From a checkpoint of a small multi-label image tagger: 8.45M parameters.
Rows from block 5 of a small multi-label image tagger, named by matrix and row number. Rows with one number belong to one neuron. Each number is 128 + 32 x the weight over its row's rms, rounded and kept within 0 to 255. All counts start at 0. After the name is the row's rms in percent of the matrix's.
After each neuron's rows are labels from the 100 images, of 14848, where the neuron reaches its highest value: "top examples" is what is common among them. Only what is clearly more common there than usual is listed. The data: photos with spoken descriptions (Open Images, Localized Narratives).
# fc1: MLP up (model.blocks.5.mlp.fc1.weight, 640x160), inputs 0-159
# fc2: MLP down (model.blocks.5.mlp.fc2.weight, 160x640, transposed), outputs 0-159

fc1.310 093 [114 179  88 135  76 113 139 151 107 188 115 161 120 126 188 158  69 135 123 117 139 107 172  79 134 127 131 105 193 177 107 168  64 161 123 140 184  46  93 147  84 156 101 129  77  75 172 101 131 169  57 109 127 120 148 155 104  88 148 120 141 104  95 104 114  86 116 105 152 127 129 140 111 181 106 155 137 126 162  94 117 122 135 157 142 161 112 117 113 110 111 159 101 152 161 150  90 145 125 147 154 126 130 148 134  69  96 187 102 102 175  89  96 135 134 202 147 127 135 120 117 164 130  64 172 117 132 103 131  89  79 169 152 106  78 131  91 136 140 181  74 126 113 157 106 145 103  80 153 111 151  45  78 167 102 142 149 177 121 119]
fc2.310 100 [158 142 104 160  78 150 150 125 179 109 137 205 141 119 167 114 190 102 134 144  80 124  89 123 152 131 166 145 142 135 134 123  99 167  92  97  91 164  86 144 187 112 127 118 123 110 123 148  67  93 108 138 164 159 138 115 146 166 111 119 118  83 115 154 104 158  74  78 131  91 147 133 102  82 163  80 125 125  87 127 175  68 171  71 130 157 142 112 145  88 167 116  47  87 120 155 185 170 102 133 157 131 141 133 110  77 107 101 135 125 129 120 176  70 122 139  81 213 113 113 169 183  95 113 136 158 133 136 146 169 167  89  88 150  94 153  91 165 141 140 142 124 140 137 121 203 129 134  79 161 101 177 134  68 167  86 126 127 118  94]
top examples: text has "wall"

fc1.528 104 [ 86 129 193  95  88 140 102 118 112 159 134 199 126 182 151 119 129 199 134  45 143  98 198 142  71 163 142  58 161  88 152 153 118 152 112 113 121 154 112 114 159 106 144 101  55 147 106 145  80 119 133 140 148 171 159 140 104  77 141 137  92 161 156 181 160 176 119 170 141 166 175  99 172 113 159 141 185  96 122 130 118 147  95 101 118 146 113 152 207 145 111 123  84 146 139 143 155  85  78 118 141 134 122 142 111 169 128 112 111  93 154 112  82 112 113 150  83 130 163 131 132 161 138 140 138 147  80 150 111  65 127 122 129 129  77 138 162 162 174 132 102 156 133 130  82  88 194 143 205 138 141 146 160 134 145 142  98 119  70 154]
fc2.528 125 [157  96  57 121 158 150 156 100 163 195  92 143 113 116 158 141 143 159 109 119 113  62 108 184 148 187 211  62 161  59 101 106 112 147 138 117 126  83 107 138 129 128 181  35 149 122 135 177 113 130 143 160 126 126  71  56 193 117 163 114 140 139 127 119 133 143  81 125 156 141 166 104 152 121 181 133 144 169 169 151  90 150 107 160  90  69 118 105 110 116 195 121  49 110  99 122 152 141 148 106 179 118 133 142 136 187  95 145 105  94 145 131 106  77 137 184 148 110 112 148 152 127 107  96 123 130 106 136 101  79 116  82 135  65 149 176 135  96 129 107 120  81 146 146 174 143 122 141 125 145 141 164 109 145 140 113 118 122 136  90]
top examples: text has "wearing"

fc1.484 102 [116 190  84  90 117  94 111 122 136 178 170  96 152  84 130 151  87 129 161 141 164 158 121 128 103 140 100 104 212  88 141  89 164 111  94 147 163 126 162 162 173 139  99 110 125  95 142 115 164 122  74 126 113 143 133 134  93 108  75  90 134  68  80 153 154 144 136 111 150 108 127  69 101  97 130  79 212 124 133 180 167 162 116 138  98 112 191 177 155 143 131 124  97 120 133 119 151 152 109 110 170 120 133  94 194  58 109 146  97  96 130  81  68  98 150 118 144 159 102 101 112 178 136 133 177 122 141 109  96 115 115 140 128  57  66 132 147 148  86 162 100  85  77  99 118 148 171 144 102 190 150  85 118 134 107 105 121  84  74 112]
fc2.484 100 [130 126 170  80  73 155 170 132 101 140 120 212 170 142 169 145 183 136  58 129 127 113 158 143  83 162 154 127  99 102 130 163 134 121 124  98 158 126 135 135 153  67 142 122  98 154 136 144  54 162 107 136 120 103  72 182 132  96 189 158 101 103 130 101 128  63 136 154 161 165 191 124 100 151 121 119  56 138  92  97 100 134  68 125  99 139 111 128 107 152 128 109  70  86 124 135 145 142 154  91 130 167 135 169 105 221  99 176 166 106 147 119  98  64 107 203 143 159 129 122 121 113  29  89 131  71 117 153 110 130 112 111 133  86 171 151 135 138 153 129 106 144 147  99 137 172 135 133 136 120 126 182 135 132 127 141 150 141 103 149]
top examples: text has "wearing"; text has "woman"; text has "man"; text has "smiling"

fc1.460 099 [140 120 130 126  81 126 168  90 141 117 113 171 101 174 175 182 121 101 157 123 195 114 100 156 125 154  65 113  99  79  72 161 109  95  90 153 117 117 105 137  95 134 130 122 207 130 163 147 166 124 123 149 147 176 120 104 208 153 127  97 199 130 130 121 151  84 137 162  91 117 166 140  88 136 118 121 141 164 127  88 139  81 144  99 152  94 133  97 192 206 166 158 144 154 124  67 137 121  71 140  95 109 114 115 145 191 111 133 148 149 167 156  95  87  93 155 164 155 128  94 118 132  91  88 157 123 116 111  72 151 136 120  96 133 107 146 174 153 136  89 110 163 118  63  98  94 134 131 178 157 167 141 158 145 125 207  82 158 165 154]
fc2.460 084 [140 106 184 132  75  58 138  81 136 134  95 255 102 139 153  70 106 114 112 132 108 166 123 133  95 149 157 141 124  74  99 145 170 108 176 135 144 126 116 135 127 119 131 205  94 134 127 161 113 173 124 131 114 129 107 114 197 144 142 192 140 166 143  73  88 132 154 118 139 119 158 136 178 111 104 172  70 159 118 153 132 129 108 155 128 132 119 141 166  65 137 115 124 130 111 128  89 106  82 147  91  96 127  90 120 137 139 134 106 153 105  92 117 118 121  96 142  75 162 135 124 106  32 127 143  96 155 205 150 124 108 146 155  89 155 133  98  94 100 129 152 152 119  99 145 143 158 160 114 105 147 207 137 169 107 110  87 114 174 148]
top examples: text has "wall"; text has "wearing"

fc1.279 095 [137 178 122 139 128 166  82 135 116 150 111 129 144 121 139 131 116 117  80 151 121 140 143 110 179  80 134  91 143 101 151 117 136 176 147 138 101  97 153 137 197  61 112 127 183 120 131  71 175 195 127 116 110 116 124 188 150 108  97 143 131 127 123 127 108 119 155 117  77  79 138 131 111 157 118 133 185  90 114 160 172  98  96 147 100 168 171  87 143 169 172 154 119 135  73 145  88 127 151  72 136 133  74 151 132 140 126 119 112  94 169 158  84  95 134  91 121 108 157 102 124 101 116 162 152 211 116 115 131 113 151 137 109 157  89 152 209 142 166 150  84 182  82  92 186  50 197 112 101 152 156 149 101 103 185 129  65  98 118  86]
fc2.279 100 [136  74 112 139 135 105 151  85 133  87  90 232 120 138 129 103 115 149  98 108 132 178 145 178  60 109 155 138 143 152 109 160 138 162 184 129 118 132 156 176 130 112 180 162 111 106 153  92  86 107  85 149  75 108  87  97  87 145 179 148 126 140 123  86 100 196 105 154 137 144 102 149 167 116  89 127 131 139 146  70 127  92  85 174  76 166 147 128  75 138  86 178 140 143  98  68 110 139 189  95 107  97 132 154 148 150  98 124  69 182 104  75 125  89 145 154 121 117 193 124 129 159  84 134 157  91 105 167 152 116 117  65 172  97 125 174  94 128 147 109 124 140 160 129 145 157 142 128  77 137 116 182 155 119 166 116 113 163 140  82]
top examples: text has "grass"

fc1.89 098 [144 145 126  87 134 173 109  95 148 172 170 162 180 143 111 109 102 128  53 134 201 147 132 120  98  99  79 131 193 172  93 167 118 159  89 132 200 146 139 109 108 137 158 144 123  80 124 150 168 171 146  90 192 171 150 163 167 145 175 101 145 164  91 117 105 107 123 111 123  97 151 112  89 139 119 120 123  76 126 118 180  76 142 153 121 160 151 155 105 105 158  95  52  88 156 139 120 102 120 149 169 149 153 168  92 123 108 119 105 187 168 137 112 103 146 149 113 105 126 133 156 131  93 170 194  77 105 160 180  90  80 205  59 163  89  95  86 146 100 124 104 103 133 131  93  79 107 133 111 119 138 169  92 129 137 130 125 108 105 167]
fc2.89 097 [101 160 133  84  70  89 110 107 173 105  65 237 128 161 158 132 174 108 140 132  92 157 125 105 146 152  82 125  96 103 141 176 148 121 162 152  99 127 156 143 151  68 150 166  91 137 117 132  56 109 101 143 130 179 130 210 162 142 142 125 110 121 151  92 120 118 122 147 163 154 157 149  72 114 127 120 133 110  59 135 143 143 156  89  55 117 104 103 144 142 127 139 134 105 102 116  70 177 143  89  99 219 146 150  62 195 116 136 147  79 119 118 119  70 128 178 155 172 109 134 115 109  81 120 124 150 107 144 129 148 118  88 142 129 172 134  71 181 127 128 105 166 131 151 133 137 101 110  94 134 129 170 146 132 153 151  95 129 191 156]
top examples: text has "wall"

fc1.596 098 [148 108 134 147  76 158 125 179 149 116 168 172 178  84 117 145 122  96 110  70 117 154 167 120 139 125  86 125 141 168  64 155 126 150 157 164 105 133 114  88 127 136 155 133  71 178 184 117 142 171  64  63  67 121 101  81  97  98 133  79 128  88 127 178 139 121 147 136 107 110 135 155 178 102  84 128 104 125 169 123 138 139  85 127 111  86 130  80 100 127 136 193  41 198 142 129 129 172 178 108 157 136 122 105 130 154 200  98 103 132 138 137 182 144  84 138 109 133  96 113 150 125  93  59 136  87 120 138 103 188 139 141 160 146 149 165  95 172  75 108 135 144 118 156 107 161 146  77 157 113 107 129 157 132 150  82 137 122  71 154]
fc2.596 093 [ 67 101 150 139 126 137 117  52 114 103 116 199 130 105  74  98 124  61 155 115 235 127 142 100  93 106 130  97 188  66 149 135 123 172 157 130 132 192 140 139  91 169 103 188 158 139 151 140  73 139  98 137 151 147 127 142 188 140 124  90 152 107 133 110 205 160 110 147 170 111 116  74 137 122 141 107 138 122 112  85 128 111 124 186 203 169 138 119 178  75 126 143 177 103 121 139 122 106 138 148  87 112 123 139 138  49 104 131 108  78 154 100 101 110 161 118 139  95 156 108 101 103  33 160 124 139 140 152 113 145  92 146  89 112 101 107 146 174 162 140 122 154 144  97 129 126 115 118 128 121 116 195 162 129 147 154 136 109 128 157]
top examples: text has "grass"; text has "ground"

fc1.434 095 [135 144 145 103 102 221 132  94 143  87 155 172 143 114 122  92  56 175 119 141 150 118 136 136 187 114 125 164 135 108 131 162 129 141 167 116 110 125 121 154 186 160 132 104 126 128 154 116 197 150 119  87  92  95  89 127 158 158  98 121 120 106 126 133 177 117 143 124 142 129 133 132 127 189 157 110 149  60 187 104 172 149 139 178 105  85 123 144  79  95 155 129 125  93 140 141 121 184 113  79 136 105 140  71 175  80 150 115 117  88 175  91 100 160 122 142 162  79 108 145  67 146 135  56 146 108 114 147  56 137 136  84  97 196 103 132 112 148 111  84 121 201 133 167 143 133 163 105 221 117 127 116  77 139 131 109  81 124 120 108]
fc2.434 085 [178 164  66 132 105 121 101  66 134 159 128 190  76 112 136 156 138 137  83 142 148 125 143 112  95 154 135 126 154 144 112 104  98 122 116 116  95 132 108 130  69 210 160 107 138  87  85 146 147 166 123  95 130 108 153  77 171 106  83 170 122 131 115 134  45 137 123 134 123  68 101 148 149 165 100 164 112 143 104 160 142 134 149 119 196 144 145 161 182 108 142 116 102 127  93 125 125  97 124 111 145 163 100 115 169  89 134 141 136 133  98 113 155 125 148  82 161 125 133 138 180 149 123  82 116 151 131 179 124 165 145 226 125  35 114 144 101 110 120 125 149 104 163 193 104 121 100 158 113 158 181 153 162 165  73  74  82 130  49 105]
top examples: text has "wearing"

fc1.98 093 [136  95 149  59 115 139 193 126 173 117  94 162 143 145 154 176  88 136 125 111 136 158 104 134 120 106 151 157 111 152 162 132  91 126  99 132  77 140 140 153 176 119 110 117 175 144 104  79 120 161 152 120  71 130 131 129 117 170 131  97  55 120  79  90 177 138  78 129  78 115 127 124 113 164 117 164 133 177 113  95 173 109 110 119  99 177 106 106 124 108 167  80 116  76 168 107 142 112 162  72 188 164 142  70 126 104 100 111 106  98  66 116 143  89 116 134  78 120  60  61 136 156  62  88 108 101 115 183 127 173 141 165 102 115  93  76 148 174 137  73 110  95 109  80 136 125 133 137  69 109 200 129 144 161 139 129 149 151 136 160]
fc2.98 100 [168 178 140  66 138  94 116 156 134 166 119 182 158 124 133 107 142 151  76 137 160  61 116 152 100 177 112  87 147  85 139 118 122 159  96 101 252  77 128 121  85 167 109  98  95 166 135 127  97 149  93 151 161 126 133 151 103 106 123 186 128 142 124 111 142 184 104 151 135 108 163  90  31 147 117 154 144 133 130 150 126 164 145  97 120  75 167 130 158 153 114  90 157 138 127 152 143  95  87 140 135 134 128 150 116 174 183 156 142 121 190 123  78 145 164 151 154 137 176  62 110 112  87 134 112  93  90 124 119 117 166 114 146 135 184 115 145  89 100 107  79 127 146 135 160  85 132 164  63  89 153 149 147 126 106  92  74 153  86  94]
top examples: text has "grass"

fc1.609 101 [124 149 158 133  62 150  70 146  71  92 148 124 104 130 155 136  89 143 122  97 166 137 144  43 138  62 168 176 108 124 188 110  75 124  96 177 135  73 133 149 168 124 120 153 119 115 132 166  84 113 115 125  83 135 119 191 195 134 151  57 116  96 100 102 145 124 121 168 171 161 165 102 124 128 116 159 132  96 100 163 128  75 113  72 216 166 150  95 168 180 150 128 124 104 143 141 122 168 119 130 123 129 119 130 134 116 156 149 115 112 109 158  71 121  84 147 132  98 160 154  60 156  91 126 124 141 146 135 114  85 145 157 137 166  95 140 113 142 129  72 147 125 119 234 143 131 112 157 140 133 114 143  75  74 147 166 112 119 158 170]
fc2.609 099 [142  92 156 111 123 206 129 117 183  70 151 142 117 137 114 136  79  90 170 124 153 142 113  65 165 112  68 186 135 107 130 143 100 140 182 156 133 149 142  94 152 141 111 137 122 117  74  88 110 192  75 144 107 218 173 150 119 155 101 129 127 178 123 142 157 138 128 137 115 151 100 159 102  92 167 107 130 148 114 175 139 146 116 121 138  50 166 155 174  75 144  85 130 164 137 118 102  85  69 170  64 137 157 142 103 106 156  82 124 124 122 157 120  78  70  81 118 162  91 105  69 121 110 126 151 172 118 158 156 111  95 143 150 144  93 108 110 172 166 124 118 169  91 143 116  93 126 112 119 114  90 109 124 130 151 166 149 230 137 131]
top examples: text has "wall"; text has "table"

fc1.612 103 [ 98 117  97  77 166  82  75 111 136 160 187 102 121 132 166 106 170 174 115  89 160 161 149 142 136 110 142 125 107  88  55 126 140 120  95  99 161 180 146  97 188 138 130 125 110 168 194 117 142 135  87 145 131 100 110 107 166  74 107 128 167  88 143 111 136 125 138 115  96 122 207 110 142 169 129 176 186  93  61 170 173 134 108 108 130  91 119  89 143  83 139 172 140  92 142 126 172 123 140 117 154 124  75  97 141 152 193 161 126 134 106 124  61  51 158  77 126  85 151 154 118 125  50 105  91  79 114 117 145 161 125 163 126 103 120 148 135 150  51 129  93 140 110 110 141 149 135 142 159 126 161 102 128 144 144 108  83  99 147 186]
fc2.612 104 [ 49 149  97 191 122 145  20 144 106 150 119 122 130  77 134 122 131  97 172 143 148 130  95 203 145 143 169  64 151 129 201  47 139 147 152 160  86  95  92  90 128 150  74 109 174 141  65 155 153 110 165 149 154 145 120 140 133 188  91 116 144 131 114 144 141 130 123 120 116  96 115 169 141  72 122 127 150 139 162 171 124 127 149 140 191 131 154 148 112  96 161 116 139  90 103 168 166 148 100 143 123 152 105 157 117  95 139 147 140 159 132 102 153 160 170 103 153 210  90  97 158 129 105 152  79 168 158  80 175 108 148 103  97 147  91  94  93 112 114 170 119 100 147 156 127  93  98  77 122 146 102  74 153 151 133  92 153 145 122 112]
top examples: text has "wall"; text has "woman"

fc1.436 103 [106 110 138  83 122  93 147 103 145 145 198 147 170 180 132 125 101 124 121 113 158 108 155 147 103 182 116 122 166 133 138 178 125 130 109  93 100 113 110 121 115 172  33 107  81 119 107  93  76 168 113 116 170 134 109 156 118 100 127 156  93  84 106 196 163  81  94 139  89 104 147 119 138 141 157 114 159 131 162  95 140 108 156 138 108 137 107 101 131 163 149 101 103 144 100 144 181 123 156  64  92 170 127 108 210 171 111 150  99 136 109 101 160  92 108 130 117  92 125 114 111 126  79 150 197  80 176 137 130  59  74 126  43 141  87 175 135 161  82 117 151 177 125  83  88 143 193 110 190  98 129 114  96 169 140 128 140 100 124 137]
fc2.436 105 [124 105 131 109 138 154 161 124 109 186  82 183 122 120 139 108 160 141  85 175 119  98 142 170 111  88 126 138 123 142  90 123  85 130 165 114 160 157 173 106  91  85 186 154 154 104 128 115 131 149 131 174 140  80 177 117 188 117 121 118 144 147 118 109  70 139 175 164 159 120  93 164 191 178 112 162  77 151 164  79  69 117  83 161 115  54 110 145 100 121 107 138 103 140 113  81 106 104 141 131 104 112 143 117 149 168  72 119 128 150 133 134 114  63 111 145 148 106  51 159 142  99 143 125 130  53  41 164  88 127 100 115 172  95 177 132 114 134 129  43 131  92 146 142 159 160 107 129 113 149 165 194 154 166 141 157 147 161 142 111]
top examples: text has "wall"; text has "sitting"; text has "wearing"; text has "woman"

fc1.432 098 [ 82 147 159 162  90 154  83  89  67 135 148 115 111 167 150 104 132 167 150 117 173 150 128 132 130 113 180  68 131 145 155 181 145 141 141 167 121 131  87 135 149 129 101 198  80 144 142 108  88 132 103 166 160 151 134 121 183  94 129 149  90 121 147 193  91  92 138 178  59 152 158 116  95 145 114  88 145 139  98  54 136 109 108  94 144 139  93 124 130 118 172 157 137  93 110 162 154 144 138  63 137  99  80 158  77 165 126 140 163 104 111 158 118 117 116  65 152 132 129 120 128 121  99  87 100 131 130 139  90  42 138 158 148 165 161 109 185 110 106 107 145 150  87  85 143 165 105 120 190  89 140  72 106 117 125 128  62  88  93 206]
fc2.432 069 [175 143 136  94  97 156 104 142 108 135 141 168  86  98 124 120 150  91 140 142 124 120 135 149 160 174 161 108 151  35 149 106  78 116 106 115 113 164 101  99 148 104 128 109 116 135  73  86 103 146 159 168 129 105 155 112 108 110 106 117 141 212 157 164 147 158 170 154 186 126 141 185 119 143 127 177  97 178 143 105  94 140  82 155 125  94 158 141 154 134 160  80  78 117  67 151 128  46  81 160 116 182 105 146 125 151 126 105 149 150 116 141  99  99 121  74 137 151 136 123 140 125  74  36  88 126 108 168 137  52 125 120 110 114  96 128 102  99 207 123 125 115 187 172 145 122  78 154 142 164  97 125 149 138 157 153 162 184 161  95]
top examples: text has "wearing"; text has "woman"

fc1.103 106 [ 53 103 133  98 143 156 127 133 153 125 170 167 117 137 146 127  87 206  61 112  90 154 145 159 144  85 150 140 181 140 121 100 136 156  67 157 149 109 103 134 140 162  98 104 120 128 117  98 128 142  46 114 129  93 214 160 139 103  60 158 117 118 110  90  90 149 107 106  90 159 125 109  34 117 109 134 122  88 138 138 152 120 187 122 150 112 199  57 166 153 127 189 147 151 112 122 138 122 119 122 123 152 103 112 186 173 159  94 140 182 154  88 116 153 134  82 124 113 140 132  84 130 147 134 183 108 136 123 172  88  92 120 103 136 117  84 136 155 108 124 146 170 110 153 117 123 210 111 103 121 185 143  93 138 146 141  72 160 124 164]
fc2.103 120 [ 79 115 144  92 181 122 130 123 145 129  98  57 111 121  37  78 124 123 208 129  87 133 135  96  88 118 141 117 109 144 115  87  88  89 165 137 143 133 190 149 105  98 138 228 140 103 153  93 124 131  95 157  77  92 116 151 153 134 147 119 140 138 121  97 109 139 150 143 159 100  87  98 218 152 135 177 138 116 105 136 158 166 105 137 136 146  77 144  91  99 129 112 195 123 136  86 116 121 194 145 135 114 183 121 113  88  96 116 100  96 111 137 109 175 171 121 128 127 142 169 196 100 169 124 105 112  57 174 119 193 180 152 153 133 139 140 128  90 133 153 116  78 147 141 161 135 145 163 126 116 152 171 109 142  94 127 164 129  64 116]
top examples: text has "sky"; text has "trees"; text has "buildings"

fc1.462 100 [129  89 176 133 104  92 130 100  95  90 119 165 115 105 176 123 118 132 124  83 158 138 163 115 183 136 129 134 126 134  82 174 137 128 137 112 102 120  75 135 177  91  77  74 110 126 158 147 116 122  96 167 166 196 138 175 185 115 149 132 119 109 115 116  78 107 157 101 124 122  94  95  93 161 111 139 135  81 117 127 143  98 138  97  56 114 138 119 151 130 157 144 122 163 135  95 153 153 140  40 181 140 157  83  89 141 122  73  97 179 139  96 132  87 102 114  95  69 201 123  97  91  88  77 157  82 122 164  93 101 112 152 128 141 160 162 169 132 136 172  54 160  91 106  96 166 150 121  93 111 180 191  84 118 114 177  92 132 159  90]
fc2.462 113 [203 174 163 130 105 134 140 138 126 152 120 205 184 128 105 161 151 161  96  73 121 110 111 129 119 118 125 151 103 121 145 158 148 126  92  59 189  91 116 170 158 120 125 120  86 159 135 115  97 179  63 128  71 101 116 121 124  92 137 170 144 151 131 133 142 107 140 125  92 168  75  94  41 173  92 130 146  50 128 126  77 124 139 120  86 204 112 134 167 154 105 145 104 109 127  87 144 146 118 124 154 103 181 134 122 208 154 124 151 124 135 132 106  90 147 145 153 141 196  82 178  91  20 105 173 144 116 134 124 105 142 121 116 124 122 136 152 109 117 153  99 141 110 138 168 105 132 189  67 133 128 160  89 112 129 135 106 113 145 103]
top examples: text has "grass"

fc1.396 100 [103  99 129 133 110 163 203 135  65 101 161 158 152 168 198 143 127 138 105 144 121  70 119  74 160 188 131 101 100 157 108 200 101 122 137 147  65 169 135 166 164  97 109  78 102 156 190 126 169 122 110  85  77  97 116 132  95 105  88 114 188  99 107 135 138 128  83 142 128 101 111 135 144 119 145 106 144  68 105 133 107 135 129 135 121 140 141  98 150 126 162 157 122 130 140  92  85 157 107  72 141 123 144 122 160 141 147 121 111 107 124 141 116  84 126 111 123 100  99  67  80 203  93  86 175 116  95 100 169 194 115 152 132 162 126 148 132 120 180  97 162 227 191 137 115 132 184 153 150 125 106 122 150 144 105 157 155 136  68 162]
fc2.396 102 [114 153 139 100 105 150 120  99 106  79 139 215 158 131 102 103 158 155 104 110 103 142 132 123  90 134 129 125  90 182 110 132 137 112 167 111 209 153 136 157 117 145 159 115  83 165 169  79 148 115  88 115  69  59 150 163 134 114 174 105 125 143 140 146 154 191 146 116 156 146 137  98 148 135  41 129  97 116 119  95 123 148  97 159 117 188 128 129  71 163 117 146 160 150 107  85 123  90 178 161 126  91 100 154 118 118 162 112 134 169 100 101  47 106 145 133 150  97 201 106 171 167  58 136  98  85  81 142 111 180 148 117 150  92  88 104 133 166 151 100  68 174 163  70 159 124 129 112 121  99 153 159 180 147 154 128 118  97 109 146]
top examples: text has "grass"

fc1.413 107 [160 129 185 133 142 167 134 129  93 114 139 129 117 130 129  83  74 191  87 126 140 158 114 137 156 119 116 126 140  94 152 121 105 127 122  91  98 148 142 138 119  76  49 135  99 172 124  94 152  97 112  85  96 154 124 125 146 152 106 166  81 143 140 139  92  99 145 109 162 128 122 103  81 126 112 147 126 156  73 119 168 116 120 157 151 158 106  43 127 135 137 149  86 172 137 104 164 165  55 157 165 132 150 112 121 146 140  73  89 151 109 129  69  63 108 169  62 110 154 131 100 190 140 121 139 190 156 133 149 134  98 152 148  96  47 163 125 205 188 122 124 150 107  88  95 114 173 179 114  67 171 108  97 105 118 158 166 149 131  63]
fc2.413 090 [161  75  38 167 118  94  94 168 125 131  98  79 117 129  84 143 145 197 189 171 148  99 112 129  82 116 156 120 134 155 138 129 138 131 124 114 119  98 145 175 100  96 177 213 143  88  97 195 129 125 151 135  93 122 169 104  84 143 162 147 104  79 119 152 161 140 138 131 116 149 121 132 226  60 152 116  80 159 135 120 136 129 106 147 123 113 129 143 112 148  96 124 161  83 135 169 122 115  76 145 115 134 105 146  93 108 121 140  98 117  93 192 161 139 127 154 128 136 133 158 159 178 125 169 102 122 107 116 136 130 169 128 156 106 168 186  86 129  70 147 158  80 143 130 126 104 133 148 154  85  78 125 138  84  59  87 208  84 135 104]
top examples: text has "sky"; text has "buildings"

fc1.540 105 [174  79 164  90  80 121 140 123 164 143 170 161 153 131 139 142 119 113  93  40 157 115 145 105 115 198 181  68 182 110 152 169 156  90  87 172  93 127 174 125 118 141 121 141 112 164 126  98 103 171 135 166  87 164 128 173 100 106 117 122 100  55 126 130 158 131 104 171 120 162 124  91 119 156 132 147 182  67  80 138 197 135 163  97 135 171 188 145 140 157 100 140 119 117 115 102 178 179 127 129 113 125 174  74 147  99  96 132 106 131 146 168 143 134  98 124 116 141 139 116  98 127  74 123  94 100 108 141 174 124  78 136  93  89  62 154 139 127 132 171  74 117 129 109 137 123 165 152 104 150 140 164 144 120 169 179 106  50  78 158]
fc2.540 091 [160 127  82  63 130 121 123 100 179 204 123 102  84 109  54 121  92 182 150  77  75  86 128 183 129 199 150  81 122  96 147 107 150 110  75 122  99 135  95 140  50 172 155  75 153 134  76 171 152  92 170 137 148 176  67 130 185 203 124 155  97 166 116  83 115 126 147 126 189 177 107 111 169 105 119 118 153 167 120 179 101 147 121 139 126 127 137  98  89 173 156  71 136 151 108 107 143 115 106 163 127 105 134 217 118 138  88 157 101 138 137 159 119 161 113 162 139 174 125 142 145 114 135 119 104 140 142 105 132 114 164 111 140  64 163 125 112 140 117 123 129 112 154 117 155 122 132 148  74 139  98 140  82 163 158 123 111 128 104 116]
top examples: text has "wearing"

fc1.572 105 [193 124 132  76  87  97 125 120 158 149  87 136 123 119 157 121  66 175  69 113 111 171 152 121 163 150 136 165 109  97  42 142 155  97 159 125 137 113 117 156 186 158 152  87 118 169 188 167 145 160 145 109 154 121 108 134 193 113 121 130 112 148 114 135 134 150  94  97 133 138 124  95  86 157 108  94 140  75 101 121 101 151 149 188 142 123 199  74  76 106  91 141 121 103 162 116  82 180  26 111 150 183 115 132 147 110 159 149 115 120 126 161 126 102 104 144 143 105 160 137 103 138 132 135 126 137 143 143 118 130 142 110 134  36 126 186 198 170 100 197 130 110  99 113 106 139 103 127 127 118 124  72  99  97 132  89 106 122  63  92]
fc2.572 113 [124 178 117 102 103 162 186 134 194  83 120 171  97 143 171 135  44 189  94 146  96 192 126 142 137  99 179 130  63 158  94 111 183 105  81 126 145  96  92 128 107 165 152 163 102 151 174 100  89 164 113 119 107 164 103  95 183 155 178  90 201 125 128  78 143 101 154 129 167  81 121 148 105 132  97 133 134 169 122 165 123  77 130 110 150 190 128  95  84  86 170 106 104 160 138 108 134 100 151 148 101 118 188 105 123 150  95 149  61 117  86 106 130 110  79  93  81 152  62 104 155 161 110 105 148 135 111 101 141 143 102 155 108 152 144  95 128 193 125 125 116  89 141 128 152 189 116  99 133 146 138 157 116 126 164 137 134 139 135  92]
top examples: text has "wall"

fc1.381 097 [137 165 133  91 136  62 129 136 141 139 229 127 148 176 142 183 143 182 133 140 146 122 169 135  77 114 141  75 185 136 154 163 142  45  93  92 165  99 160 143 100 149  94 140  84 142 126  81 150 148 135  97 139 169  78 120 102  91 122  86 122 148 114 113 146 164  62  89 118 112 162 101 112  87 170 165 178 139 157 115 158 137 108  79 119 128 162  79 164 190 134 163  88 170 138 184  80 124  97 100  99 121 103  96 136 130 135 125 102 145 111 127 183  37 159 109 111  98 150 155 113 151  92 105 132  75 132 100 163 131 139 151 125  94 132  53 134 120 144 121 140 164 136 127  94  80 120 115 125 132  89 105 113 125  89 140 160 115  84 184]
fc2.381 097 [175  99  74 131  85 183 139 107 162 171  91 153 131 124 176 138 144 164 122 129 132 125 133 156 142 121 124 143 132 125 131 122 128 123 173  80 107 105 173 125 136  90 197  99 137 143  93 104 120 131  92 149 131 156 139 115 138 119 156 137 157 160 139 146 103 111 154  95 153 136  89 142 103 139 147 145 120 118 148 107 101  98 114 141 104 111  67 136 128 104 145 155  41 105  98  77 134 102 217 122 154 145 143 117 139 193  95 107 102 128 100 153  99  13 140 128 185 114  54 169 200 119 111  71  91 190  75 115  71 121 105 113 168 118 108 155 112 130 108  82  89  81 142 180  99 200 119 132 138 173 136 170 185 163 145 150 138 116 135 118]
top examples: text has "wearing"; text has "woman"; text has "smiling"

fc1.539 107 [129 101 171  86  40 158 154 132  99 158 140 136 122 111 156 131  26 151 133 123 138 120 103  88 166 120  95 156 112 102 126 192 112 123 111 126 112 120 123 143 169  75  70 151 155 125 122 177 161 153  36  95  69 197 172 141 220 146 142 142 126 152 126 162 121 117 126 100  95 194 166 107 116 154 139 158 149  78 134 114 128 141 151  57 114 128 175 132 168 133 154 150 154 129 176 125 150 123 130 123 117 132 137 148 136 144 118  90 131 121 127 133 129 102 127 188 161  76 116 192  81 130 105 122  92 149  61 130  76 150 159 143  89 128 154 154 136 186 133 132  99 173 136 131 141 103 148 128 154 153  98 147  72 107  74 170 127 151 173 149]
fc2.539 169 [179 213 141  90  87 144 168 108 176 162 175 193 151 179 150 138 122 142 151 144 134  75 160  94 173  64 140 176 140  66 133 180  95  95  97 108 155  88 137 124 135 137  98 123 131 107 173  93  87 185  86 112 151 163 152  79 190 111 142 173 116 133 108 192 143  95 109 140  99 114 113  57  98 142 136 129 183  83 106 159 113 146 118  84  97 133 151 137 184 115  83 132 122 130 162 113 141 134  86 121 134 100 143 128  94 132 104 109 125  54 155 168 121  88 110 155 134 106 116 139 110 141  68 127 162 117 138  94  77 150 131 158  80 131 117 127 132 156 118 140 162 118  78 160 142  95 124 185 139 134 145 125  91  86  59 133 127 170 110 183]
top examples: text has "sky"